config.yaml
image_size: 48
color_jitter: 0.2
encoder_parallel_block: false
encoder_moe_every: 1
encoder_patch_size: [2, 2]
shampoo_beta: 0.99
ema_decay: 0.999
steps: 7300
epochs: 3.2
warmup_steps: 1460
Rows from block 5 of the encoder of a small image autoencoder, named by matrix and row number. Rows with one number within an expert belong to one neuron, the router's apart. Each number is 200 + 30 x the weight over its row's rms, rounded and kept within 0 to 999. All counts start at 0.
Before each expert's rows are labels from the 100 images, of 14976, where the router gives the expert most weight on average: "peak on" is the class under the peak; "responds to" is what is common among them. Only what is clearly more common there than usual is listed. The data: Sentinel-2 satellite tiles (TerraMesh). In brackets: how many of the 100.
# router: slot weights (encoder.blocks.5.mlp.router.weight, 128x128, trained with AdamW), inputs 0-127
# up: expert up (encoder.blocks.5.mlp.up, 64x64x128), inputs 0-127
# down: expert down (encoder.blocks.5.mlp.down, 64x128x64, transposed), outputs 0-127

# expert 24
peak on: water (77)
responds to: water (80); main land cover: water (76)
router.48,251,175,210,221,164,148,194,240,263,188,243,188,232,198,131,208,222,210,197,213,208,241,194,241,212,170,189,211,228,206,231,192,183,182,156,199,211,204,184,158,147,197,206,233,215,263,174,208,170,248,224,153,227,222,152,191,189,153,176,222,193,209,223,219,205,178,190,261,234,226,174,206,225,248,190,164,170,240,234,231,204,187,192,222,220,163,183,228,172,167,198,256,235,191,230,183,205,224,241,249,204,145,213,238,212,155,152,235,242,171,133,193,219,208,173,165,165,215,194,212,222,175,221,163,219,232,231,184
router.49,165,211,183,215,171,180,200,246,197,205,225,141,201,175,141,174,192,236,222,222,181,215,223,185,162,222,217,217,232,203,156,199,185,199,200,193,201,175,219,181,223,212,199,169,173,279,163,248,159,231,179,220,257,200,173,254,222,221,215,181,176,262,227,254,226,151,228,186,264,193,146,197,257,250,243,235,151,203,210,192,187,246,205,209,245,190,240,180,222,156,164,223,189,235,188,188,168,186,183,208,184,147,231,201,171,229,186,251,178,162,172,175,149,184,201,186,230,229,194,186,205,188,238,234,181,230,213,180
up.0,189,181,234,199,170,186,242,172,281,237,202,214,188,235,199,192,220,185,181,212,243,220,203,184,162,203,198,209,184,200,181,216,245,253,165,188,178,218,211,274,263,239,266,167,197,217,182,204,222,217,173,221,181,208,225,213,198,223,193,142,177,176,181,232,166,131,251,193,212,215,183,206,238,208,207,217,279,137,183,203,169,183,166,214,189,219,198,225,200,207,243,186,134,208,189,195,171,221,219,221,220,217,204,201,213,180,134,175,217,146,209,225,156,215,166,199,179,221,244,195,199,176,232,161,214,196,283,200
down.0,209,208,213,193,191,190,158,239,188,197,189,219,218,197,207,165,146,209,185,196,215,190,199,222,215,192,175,169,186,204,205,211,229,181,170,249,144,193,210,142,108,215,264,249,133,215,190,199,205,115,205,167,262,221,160,239,183,124,187,187,203,248,182,195,185,219,214,270,193,207,202,182,217,218,181,162,200,196,203,194,197,253,189,239,155,183,203,235,198,241,154,243,224,165,199,221,217,239,249,166,169,223,193,211,189,200,164,228,203,154,229,198,207,162,231,179,201,242,212,192,212,213,222,167,257,191,196,209
up.2,235,202,244,176,238,200,168,226,191,194,194,172,178,192,264,221,168,184,181,245,203,254,138,225,171,212,181,158,209,207,201,219,251,192,145,224,245,184,179,237,208,245,173,229,193,158,240,214,162,178,181,184,230,190,211,207,168,233,260,260,156,233,213,210,242,204,225,222,207,226,229,187,253,198,243,215,205,206,218,229,204,260,216,202,219,161,281,194,199,213,199,219,201,183,162,241,171,241,224,195,173,199,260,215,212,156,205,225,171,193,236,195,193,204,279,149,182,161,187,175,216,205,205,216,221,208,163,197
down.2,200,199,187,187,195,194,183,232,221,183,199,205,169,196,188,193,191,207,200,205,215,159,200,203,209,222,207,258,201,201,168,195,181,194,230,222,215,253,219,208,210,148,192,181,222,337,210,204,172,229,202,263,186,202,172,229,192,222,189,168,219,183,177,251,193,198,187,200,172,204,212,176,216,340,200,181,201,207,171,206,202,224,147,229,133,199,197,219,186,190,228,208,220,274,189,151,233,185,192,211,208,170,204,193,198,200,207,198,230,172,137,215,210,212,199,217,235,235,203,224,149,197,204,196,120,209,237,215

# expert 32
peak on: rangeland (53); water (30)
responds to: main land cover: rangeland (52); main land cover: water (31)
router.64,200,191,247,226,235,189,170,170,249,173,193,170,208,240,193,206,170,215,249,156,203,201,223,257,181,232,239,171,187,172,196,260,225,240,217,191,234,198,168,205,156,233,153,172,164,238,215,182,164,242,147,162,229,175,173,174,189,141,199,239,175,236,204,219,190,168,182,202,216,179,198,158,175,291,211,177,211,230,174,219,224,216,186,253,219,156,191,222,156,193,182,189,165,230,155,225,209,208,207,237,196,170,242,192,189,195,202,144,242,170,126,163,205,200,198,196,178,220,250,144,193,191,204,207,206,211,182,184
router.65,215,231,193,184,211,230,181,223,248,216,223,186,208,196,195,161,193,166,179,183,214,182,255,262,145,192,228,152,199,162,212,241,162,188,203,190,220,176,187,157,115,218,184,211,223,236,179,183,209,233,208,186,249,206,177,239,167,247,189,228,204,176,225,226,236,151,178,191,185,226,154,156,193,289,208,238,194,157,229,211,214,177,184,225,238,158,197,249,219,188,214,198,245,235,208,200,141,163,203,177,210,185,242,162,209,207,179,163,155,215,153,158,196,234,183,147,236,199,212,183,200,183,166,163,193,230,208,165
up.6,229,167,247,167,202,163,202,207,228,247,190,216,231,211,233,247,189,161,191,191,233,226,222,251,121,189,176,170,211,156,194,235,236,223,197,222,275,180,169,214,219,168,188,256,217,144,242,207,164,200,184,171,206,217,178,234,181,224,186,221,137,188,195,173,208,187,224,218,244,216,159,151,265,160,233,213,215,163,165,243,184,215,203,247,199,216,237,225,198,216,209,214,251,188,216,242,185,214,243,184,142,250,227,202,210,139,220,235,197,181,202,169,205,190,173,154,225,214,204,172,224,183,221,170,189,216,188,212
down.6,239,200,196,203,198,199,163,273,202,201,160,202,192,201,200,198,146,205,202,199,228,173,202,232,199,201,144,199,199,202,184,201,214,222,170,248,204,207,196,129,141,176,166,218,151,278,196,200,196,179,200,196,217,229,135,246,132,218,200,194,201,293,183,255,201,233,220,259,195,199,199,194,223,270,207,212,201,200,169,199,202,258,130,256,170,198,203,253,200,219,147,244,202,270,199,200,198,236,203,201,204,178,204,200,202,202,171,229,182,174,218,234,200,202,202,199,232,247,200,198,175,202,200,198,220,235,207,201
up.7,180,197,172,224,200,221,221,186,206,203,206,164,209,211,234,135,206,198,193,240,185,212,225,199,226,185,208,197,182,223,207,197,191,207,218,198,182,177,190,195,187,190,195,194,198,3,143,210,248,220,204,183,191,205,213,193,210,216,218,193,218,189,216,224,181,196,213,183,152,204,215,219,165,42,186,206,203,192,251,162,192,172,211,170,211,218,192,201,197,198,183,187,185,200,190,198,196,202,193,209,217,186,198,184,211,207,186,107,205,220,196,204,181,219,203,210,157,199,208,186,213,204,206,191,205,179,193,218
down.7,164,200,200,203,205,200,219,155,198,207,199,200,204,201,200,203,230,199,200,202,191,226,201,190,200,201,205,191,202,199,227,200,166,189,212,179,201,196,203,171,209,203,197,186,178,373,198,203,200,215,201,190,197,194,221,177,236,176,203,202,199,194,224,192,197,209,189,166,198,198,201,203,192,398,224,183,198,198,262,198,200,174,236,162,230,202,201,180,202,172,199,187,198,187,196,205,194,184,202,239,216,138,203,203,202,200,205,105,204,217,191,180,198,196,202,200,160,171,204,201,222,201,200,199,237,198,200,201

# expert 59
peak on: snow or ice (88)
responds to: snow or ice (98); main land cover: snow or ice (91)
router.118,159,174,187,190,153,223,202,212,170,247,203,153,172,182,192,201,188,213,203,209,259,233,261,168,184,188,175,242,179,167,171,245,182,155,192,204,253,230,222,254,204,156,217,218,171,205,175,195,212,138,223,218,202,175,176,244,243,193,241,173,195,178,168,213,180,215,184,204,229,226,161,213,200,237,142,208,204,163,195,180,192,175,160,189,224,188,246,171,202,219,154,244,238,208,201,282,237,248,195,195,154,209,236,245,190,192,225,174,199,159,170,155,185,166,173,154,197,146,172,198,175,235,187,225,207,220,163,236
router.119,183,199,201,227,255,221,153,229,177,200,177,220,147,177,228,206,173,238,157,196,253,262,244,219,187,166,178,196,190,196,230,188,175,167,247,201,215,214,241,237,169,152,226,227,154,224,214,150,195,173,218,227,196,171,221,243,212,195,245,203,225,160,180,240,217,224,183,210,233,197,175,234,222,224,167,159,229,174,196,226,214,159,185,178,217,186,179,209,187,195,140,263,213,209,179,183,228,191,227,158,169,182,273,193,202,216,240,192,202,184,229,121,235,146,173,173,221,192,194,172,229,181,144,181,246,160,201,191
up.0,203,136,218,221,216,175,235,201,172,243,221,203,197,226,167,185,198,147,217,179,208,201,222,185,151,201,213,180,187,168,221,237,220,215,211,239,217,174,168,196,183,178,240,209,229,263,179,173,207,196,162,199,253,214,199,217,173,215,185,203,148,198,234,249,163,205,252,218,203,185,179,207,245,285,180,208,211,206,212,235,153,199,130,268,210,170,159,202,215,255,186,202,169,198,195,209,149,189,297,214,224,155,189,227,212,129,189,210,215,216,179,198,195,182,205,183,181,206,188,159,227,236,236,160,234,207,219,235
down.0,228,211,203,216,219,213,162,252,207,186,237,185,202,209,216,186,165,203,201,196,153,220,176,222,212,195,175,160,185,201,187,195,235,199,184,200,235,197,209,228,220,214,179,226,228,339,208,197,189,157,203,207,197,208,200,219,164,254,195,189,209,202,161,189,221,210,223,240,220,213,209,192,226,378,217,277,197,196,144,191,187,234,157,215,195,199,193,195,194,210,202,233,184,254,178,197,202,209,204,180,148,205,183,209,197,171,226,227,181,195,222,208,191,186,194,186,224,228,200,213,189,214,191,188,162,212,225,207
up.10,200,225,198,225,227,191,200,197,192,199,244,231,256,234,118,203,221,204,236,164,178,175,169,226,209,211,220,200,230,187,195,198,204,211,171,192,159,197,198,185,203,212,184,200,238,251,209,199,231,260,224,155,153,227,185,164,182,244,147,232,233,198,208,287,210,203,191,194,186,179,231,220,182,240,275,201,181,217,192,195,201,234,158,189,151,203,132,221,151,168,185,184,157,203,206,214,220,188,186,216,280,181,137,182,170,219,217,155,216,198,195,214,235,201,204,221,202,271,240,198,201,198,167,195,132,187,195,185
down.10,201,204,208,186,219,200,178,206,185,203,158,240,164,202,192,170,190,198,207,193,280,192,193,200,213,200,182,230,203,223,191,191,184,207,261,214,188,219,211,244,222,152,301,198,240,225,164,202,196,106,198,237,199,185,209,197,199,165,188,175,206,198,209,111,196,102,209,225,212,177,204,212,221,226,204,137,195,209,223,197,204,208,230,208,277,180,213,217,193,206,222,182,194,154,209,196,162,227,176,182,134,217,197,200,228,197,122,214,161,202,155,177,193,211,218,209,177,154,221,214,176,209,222,238,166,195,229,227

# expert 16
peak on: water (69)
responds to: water (76); main land cover: water (73)
router.32,163,214,190,152,194,212,139,213,192,181,256,230,178,204,169,248,165,182,235,200,199,242,172,193,212,225,175,246,242,189,175,223,151,162,190,183,273,217,165,232,201,218,176,199,213,297,220,217,198,239,219,168,206,230,218,176,233,259,180,180,224,225,199,245,223,187,238,185,185,144,142,185,198,284,185,222,182,232,217,199,152,227,163,192,192,187,226,215,221,193,192,180,201,253,184,185,180,200,235,166,178,181,229,217,185,176,160,203,258,173,214,234,216,209,177,208,189,208,195,168,241,236,235,201,242,208,175,182
router.33,218,222,205,191,202,161,132,198,243,170,193,231,186,241,184,222,203,192,264,207,222,248,163,225,161,231,166,179,213,173,221,252,145,235,204,226,191,205,203,198,201,151,193,202,183,272,194,156,207,187,142,164,267,232,228,188,197,226,171,237,200,240,224,252,174,205,188,262,174,165,176,161,190,249,234,225,187,226,171,176,229,248,189,195,233,205,245,180,185,215,166,207,208,227,230,201,157,181,203,251,212,183,201,180,179,181,230,169,230,146,145,187,182,176,175,213,172,188,210,190,238,207,209,222,165,216,257,203
up.3,259,199,228,170,196,167,192,236,166,198,247,179,217,204,188,220,209,185,229,142,179,174,210,231,176,191,181,223,189,192,227,248,164,174,224,220,167,235,208,181,161,165,174,183,216,241,224,197,176,186,176,196,202,250,191,205,192,211,255,197,213,216,179,202,189,216,189,241,197,253,199,148,183,239,178,214,172,240,172,238,157,187,150,220,216,176,192,210,211,242,126,230,186,170,234,221,215,188,202,213,205,195,159,215,248,215,125,269,157,171,215,195,266,184,183,208,242,250,144,198,167,168,141,183,211,164,215,160
down.3,221,198,187,191,195,188,190,208,216,174,236,190,166,207,196,209,216,201,192,198,179,171,207,190,193,211,187,235,200,198,210,198,133,210,191,173,200,259,222,221,254,166,177,150,236,145,193,203,172,286,193,229,128,218,209,193,222,266,198,172,222,187,171,275,204,186,143,230,204,204,207,189,195,118,188,243,198,215,177,203,203,169,132,216,249,188,193,227,189,157,149,211,188,185,208,175,219,184,195,245,242,170,210,203,205,193,169,193,182,212,177,245,196,221,194,258,253,199,193,206,156,195,201,211,123,142,241,208
up.6,204,190,222,199,189,178,213,196,212,205,198,195,219,224,209,249,203,180,195,195,215,215,218,204,124,184,192,186,197,187,203,218,212,227,188,200,231,188,184,200,217,184,211,222,189,0,241,191,180,197,184,183,200,215,194,198,197,215,199,202,172,205,193,205,189,198,214,191,219,203,184,153,228,35,200,209,198,181,188,209,189,195,197,204,188,213,192,208,205,211,190,180,201,207,205,206,186,209,212,205,201,188,203,208,205,151,185,175,198,190,197,206,205,206,185,202,218,207,222,188,223,197,229,182,194,202,196,219
down.6,219,200,204,200,198,201,188,243,197,207,183,196,185,202,202,193,183,197,200,199,208,188,200,215,199,197,184,202,200,196,185,197,200,196,202,221,192,199,198,172,157,184,179,201,187,408,195,201,199,212,202,207,199,207,177,221,172,199,197,206,200,224,195,229,201,216,220,233,204,199,199,195,203,422,209,215,200,200,185,196,201,223,164,223,194,198,200,215,201,216,177,218,203,213,206,205,201,208,203,198,199,205,204,200,202,197,191,252,195,191,204,204,202,199,202,201,212,226,197,192,193,201,204,188,214,216,198,199

# expert 47
peak on: water (78)
responds to: water (86); main land cover: water (85)
router.94,215,174,243,148,212,215,184,184,210,255,233,214,191,199,199,208,170,165,246,214,190,175,180,216,181,215,244,179,241,241,168,225,221,158,241,249,187,183,166,177,172,179,133,223,220,291,169,220,221,239,175,215,200,175,159,188,211,207,192,174,195,164,228,232,192,226,231,170,224,198,178,200,183,263,184,195,163,195,186,233,198,178,217,192,193,153,197,188,190,169,149,228,248,270,163,230,212,208,171,235,159,126,198,243,166,155,150,188,165,202,166,214,209,176,184,189,219,185,230,234,148,167,223,186,209,179,196,214
router.95,175,204,198,209,206,150,159,231,201,229,214,174,186,224,161,215,165,209,226,228,238,193,189,204,181,206,154,153,205,207,159,212,169,160,238,233,257,226,203,186,167,187,178,205,170,277,166,178,221,249,173,205,208,203,171,151,213,253,223,237,199,187,197,235,229,191,179,184,225,216,167,213,194,267,202,194,181,204,217,240,139,251,98,193,174,155,209,197,224,170,177,227,166,227,183,222,187,169,241,195,245,153,209,191,199,223,172,158,182,210,165,195,169,240,179,239,233,217,191,163,216,197,197,256,242,191,190,235
up.1,197,157,242,207,172,152,218,195,257,218,195,218,232,237,189,279,223,180,171,137,212,206,214,190,134,185,197,196,217,158,174,220,237,244,177,222,230,221,185,219,221,170,222,200,181,178,247,167,139,169,159,206,196,222,161,237,180,225,157,185,175,199,170,239,163,190,216,210,239,196,164,161,250,118,202,227,190,148,136,240,170,174,145,224,164,233,167,210,200,229,192,190,177,237,216,210,176,194,220,227,243,195,215,213,223,179,188,213,192,168,184,217,220,207,157,208,251,234,238,196,220,198,228,186,198,203,227,210
down.1,268,199,204,197,201,196,169,286,195,201,188,205,179,200,203,202,154,202,203,193,229,175,199,231,202,202,157,213,206,197,192,195,190,194,177,236,189,195,199,176,75,178,166,207,181,222,198,203,200,208,204,201,193,226,163,224,157,203,195,187,185,226,173,240,195,212,201,293,197,196,204,180,198,213,203,206,199,208,142,198,202,248,113,259,194,200,195,247,199,236,141,260,196,196,201,224,207,232,227,193,181,212,206,195,207,201,146,309,188,164,221,254,196,192,198,191,247,251,194,193,166,198,204,200,199,200,199,205
up.2,214,161,228,192,202,159,186,224,216,223,178,205,224,211,207,241,165,152,172,196,241,228,216,205,109,176,180,160,215,174,203,245,225,223,187,232,262,167,166,191,215,179,198,252,187,130,233,178,181,204,185,156,214,222,178,226,176,216,205,230,109,213,219,197,208,196,243,194,233,200,164,166,283,173,226,221,197,164,168,245,155,221,199,253,174,201,207,202,219,194,201,211,211,219,211,238,183,202,251,179,169,202,212,211,209,104,196,229,198,196,202,185,211,194,205,150,210,223,228,159,238,189,231,174,192,216,192,233
down.2,220,202,200,200,198,201,177,260,199,214,150,200,224,199,200,199,160,201,201,199,226,190,200,235,201,200,159,182,200,199,202,199,227,225,176,252,203,198,199,157,165,191,191,242,160,334,199,201,200,176,201,175,226,212,138,237,119,190,202,212,200,290,204,216,202,219,259,248,200,198,199,198,212,329,185,207,200,201,189,197,200,252,156,255,155,199,202,248,200,255,167,224,201,255,200,198,185,222,199,200,194,178,202,197,200,202,190,234,197,178,208,199,198,204,199,196,207,238,199,198,203,199,199,201,216,249,197,200

# expert 14
peak on: water (82)
responds to: water (93); main land cover: water (91)
router.28,241,196,225,151,158,222,208,184,191,206,180,204,190,236,216,188,177,251,169,213,191,229,241,209,200,179,220,236,158,213,210,167,192,161,232,195,248,213,205,191,174,202,214,195,182,299,219,183,147,232,200,207,160,213,181,236,229,255,252,150,218,205,206,256,158,159,161,204,178,202,172,172,168,242,247,181,159,176,221,248,167,217,173,175,233,170,256,155,203,225,249,176,246,176,172,165,190,161,187,218,162,170,218,166,160,211,231,170,170,229,194,200,220,214,158,164,220,215,163,224,216,212,178,215,186,166,231,195
router.29,178,209,211,196,170,187,200,187,194,178,221,186,147,197,139,168,219,181,209,199,154,206,246,214,200,226,190,202,194,218,174,176,145,220,236,179,179,243,193,216,169,180,201,137,240,276,180,193,142,242,165,222,178,232,177,206,212,222,250,212,235,182,186,224,163,140,221,250,208,196,170,220,208,257,208,233,239,238,174,240,232,236,146,174,237,245,227,184,181,210,193,247,171,161,153,197,187,210,222,228,228,213,163,144,162,185,168,231,206,178,237,184,192,196,210,251,196,193,213,171,142,149,167,218,205,205,227,205
up.0,173,200,136,222,179,235,214,174,206,195,225,175,214,190,200,134,246,216,223,216,165,202,203,174,255,177,200,212,178,241,166,197,173,243,205,196,167,171,214,209,190,167,268,192,201,190,138,208,274,215,195,213,187,211,209,169,220,139,204,167,238,216,224,185,154,203,169,193,126,171,233,282,149,178,169,192,165,208,258,156,200,154,209,165,199,215,166,225,178,219,223,189,138,178,213,174,204,181,174,251,219,204,171,201,197,233,184,155,182,217,234,234,172,202,190,232,167,224,210,210,195,201,158,198,205,156,167,210
down.0,180,217,189,212,182,206,215,167,193,196,222,192,179,209,203,196,240,215,188,215,165,202,211,184,184,196,240,233,193,193,240,212,137,114,246,135,183,211,185,170,193,195,155,114,154,222,214,210,201,269,213,189,164,201,238,167,251,197,212,177,210,183,206,232,202,181,117,190,195,196,201,194,149,207,198,170,208,226,240,188,203,158,192,176,261,220,195,178,217,133,178,190,205,120,212,197,213,185,196,260,266,140,205,192,202,197,167,148,200,220,174,199,190,241,206,232,177,167,193,222,207,206,240,205,210,183,226,218
up.1,235,230,247,146,237,194,138,206,215,201,219,202,199,186,218,217,130,206,207,208,200,213,171,215,181,215,191,212,233,179,184,196,202,204,189,189,267,196,190,128,207,167,214,227,183,149,244,224,203,233,211,208,187,224,240,217,220,204,254,216,196,218,174,164,218,229,187,217,256,241,168,159,215,169,260,184,208,197,169,216,213,226,270,203,204,156,194,201,208,203,240,209,231,229,197,220,187,210,206,159,117,314,231,198,189,199,228,216,193,181,221,174,182,187,236,191,228,211,221,214,183,126,205,216,211,250,203,209
down.1,239,203,214,200,186,219,172,248,210,166,213,195,160,220,188,186,197,212,204,202,206,146,214,226,212,192,160,254,212,178,182,201,196,153,221,225,200,226,182,231,133,143,181,132,224,233,171,185,191,225,215,247,145,237,155,231,179,237,189,146,201,221,154,225,202,191,153,257,233,200,200,187,206,212,218,248,197,206,168,183,206,225,127,233,205,211,198,249,200,229,142,241,195,168,211,211,247,231,204,199,218,214,210,188,217,201,126,230,162,160,211,251,202,160,208,225,238,267,182,214,152,200,216,196,172,180,221,216

# expert 57
peak on: snow or ice (74)
responds to: snow or ice (93); main land cover: snow or ice (76); flooded vegetation (26)
router.114,186,160,203,169,238,178,206,200,186,197,159,279,232,182,230,192,205,256,203,205,236,144,239,191,216,183,147,187,202,232,198,179,242,214,161,186,181,217,133,150,275,187,222,207,212,217,185,207,207,231,199,173,195,259,237,165,154,248,203,189,194,222,244,208,236,219,198,202,185,176,229,173,231,211,272,200,258,208,195,185,195,181,185,191,176,219,175,229,208,245,228,170,205,185,227,139,147,197,200,170,192,232,172,184,163,206,170,223,163,173,197,231,231,212,186,220,220,265,237,159,225,158,245,182,170,181,197,202
router.115,220,176,237,205,200,192,245,203,198,221,179,120,152,230,212,194,204,185,262,191,213,188,210,155,222,207,210,154,216,223,211,226,203,268,143,236,197,174,181,195,239,192,205,170,279,208,218,197,191,212,250,196,214,201,246,187,229,229,144,179,166,215,208,239,152,257,266,179,176,200,226,191,188,223,210,239,173,184,223,207,209,220,192,185,138,197,233,248,191,236,261,156,237,219,171,211,131,225,228,204,246,240,189,223,186,162,179,179,200,171,184,239,167,225,199,163,224,226,202,199,163,190,218,202,209,195,213,164
up.2,177,259,207,233,189,215,128,211,199,169,186,227,247,201,153,169,154,177,181,209,177,247,204,200,206,158,231,186,174,205,223,191,163,166,199,214,171,219,190,128,157,222,186,217,127,260,186,212,209,215,196,177,236,187,146,207,193,158,210,226,220,210,216,246,235,230,214,211,202,215,207,187,198,255,214,140,220,218,213,211,197,234,161,215,244,167,192,155,181,167,183,216,187,236,149,205,196,179,231,226,228,174,240,193,223,209,223,200,236,176,131,163,176,205,188,192,198,162,187,191,243,233,140,209,269,224,232,221
down.2,194,194,205,202,198,190,259,136,187,261,228,209,223,189,225,163,245,176,205,209,197,205,199,144,233,203,222,168,180,193,219,210,155,208,217,151,206,201,228,192,225,229,253,156,278,157,196,203,202,157,179,169,172,174,273,154,264,235,203,219,239,196,196,186,202,247,207,182,204,201,210,206,172,148,195,218,200,190,221,195,203,156,208,158,107,175,189,176,185,181,211,175,194,149,157,194,210,155,183,224,269,208,222,193,199,188,188,190,223,171,165,221,201,236,210,235,179,192,216,169,221,212,197,199,247,128,190,209
up.5,208,262,207,219,202,165,168,206,231,149,189,185,185,192,172,195,208,211,237,182,208,247,191,230,173,267,276,212,223,208,127,198,203,196,212,197,232,187,235,187,178,233,184,193,191,247,204,153,194,270,164,196,188,203,140,210,210,211,217,179,207,178,178,230,269,187,239,194,201,235,219,180,234,256,179,192,195,179,196,209,229,232,163,234,179,202,235,157,179,179,214,263,208,243,156,216,253,199,190,230,199,179,206,188,194,195,260,181,212,177,196,178,140,222,161,149,186,146,177,223,192,224,163,254,208,239,196,207
down.5,188,151,196,233,201,202,190,188,153,269,214,208,203,209,199,153,227,193,191,197,193,238,197,198,221,139,190,147,196,212,277,194,137,180,219,205,145,187,160,109,205,197,206,175,212,179,208,191,213,166,204,181,225,178,243,174,213,197,202,233,206,211,267,171,187,205,227,193,186,193,200,220,190,189,207,197,188,237,251,208,183,198,193,207,158,155,207,199,200,199,189,203,229,142,201,205,210,138,216,249,231,182,214,194,204,208,154,181,204,194,168,157,213,237,208,232,151,267,202,165,236,177,179,143,291,160,189,207

# expert 35
peak on: snow or ice (86)
responds to: snow or ice (88); main land cover: snow or ice (86)
router.70,198,199,227,238,174,223,179,216,164,176,188,234,222,201,231,200,226,185,185,170,189,201,229,224,203,178,219,194,239,180,181,217,179,218,222,249,252,212,211,219,163,226,184,165,249,289,174,211,214,200,169,169,243,217,232,222,175,258,176,187,177,177,210,207,240,190,224,213,192,221,242,209,213,261,179,198,175,167,234,216,143,164,146,229,195,165,203,176,241,146,191,180,231,280,178,145,153,202,205,175,188,181,262,195,234,208,200,172,235,208,192,191,196,273,217,150,226,224,202,141,176,187,236,183,181,229,177,201
router.71,169,200,203,168,172,228,177,227,236,198,193,219,175,184,121,181,192,163,207,210,197,223,218,249,235,214,216,186,192,168,178,205,195,222,208,210,246,240,147,212,134,181,164,204,200,312,203,183,187,213,176,182,222,204,179,206,218,259,199,243,163,238,224,217,184,165,216,229,187,214,208,165,250,228,178,237,158,247,227,193,135,215,211,234,216,167,250,169,160,155,210,184,201,255,226,176,144,217,175,180,205,168,232,157,199,173,224,191,200,162,150,207,210,208,208,216,216,154,227,180,237,169,197,188,210,241,210,218
up.0,184,195,189,209,132,227,243,164,186,196,206,166,246,222,239,203,228,205,218,207,165,217,212,224,213,185,206,227,191,213,201,200,208,256,225,153,201,192,201,224,166,173,167,209,203,72,210,224,209,224,202,219,167,205,218,186,229,222,227,182,216,154,170,160,188,174,160,174,186,236,219,184,168,71,158,205,208,184,214,158,198,146,257,170,223,222,161,186,189,195,173,154,241,227,190,193,160,217,169,192,178,231,236,175,188,229,210,167,200,214,195,229,189,243,226,229,218,198,209,175,222,203,234,187,205,171,210,204
down.0,180,197,203,200,198,200,181,218,202,198,191,198,143,201,200,201,192,200,199,199,205,210,201,181,196,203,183,185,199,198,226,203,150,173,233,198,196,199,201,126,181,191,175,151,152,352,198,204,201,198,203,158,183,188,188,188,205,214,202,220,203,239,231,276,199,236,222,215,200,199,196,199,190,364,211,181,202,200,239,200,201,224,144,195,204,203,199,212,199,175,177,212,196,190,198,201,206,181,200,266,241,130,200,203,202,200,176,160,210,213,154,164,199,217,197,205,163,189,200,200,205,198,201,198,256,184,200,200
up.9,217,160,245,172,203,158,185,215,207,234,171,209,229,206,206,236,175,159,181,196,240,227,214,234,122,187,171,158,219,149,193,238,245,230,175,236,265,171,167,207,223,178,201,253,201,157,230,191,174,197,178,162,211,234,181,224,169,212,192,243,128,207,211,184,207,182,240,211,245,205,158,160,272,178,242,221,202,168,171,245,160,222,214,254,180,215,217,219,214,220,214,211,233,201,230,232,181,211,247,181,156,224,221,210,215,129,212,238,196,180,218,186,210,186,193,142,208,224,208,168,229,186,218,166,180,220,187,225
down.9,224,200,199,200,198,197,193,260,200,205,150,200,224,199,200,202,149,200,198,195,232,187,203,229,201,199,153,186,199,199,201,198,208,229,167,248,201,205,200,117,152,180,184,234,150,287,202,201,198,178,199,173,231,223,130,243,124,208,201,197,201,290,193,245,201,225,244,254,196,199,198,196,218,272,199,206,202,200,183,200,198,243,127,256,163,200,201,252,199,227,143,243,201,279,200,200,186,235,202,203,203,162,202,199,201,202,171,217,188,174,215,216,199,194,197,199,223,233,198,201,198,199,202,196,263,230,203,201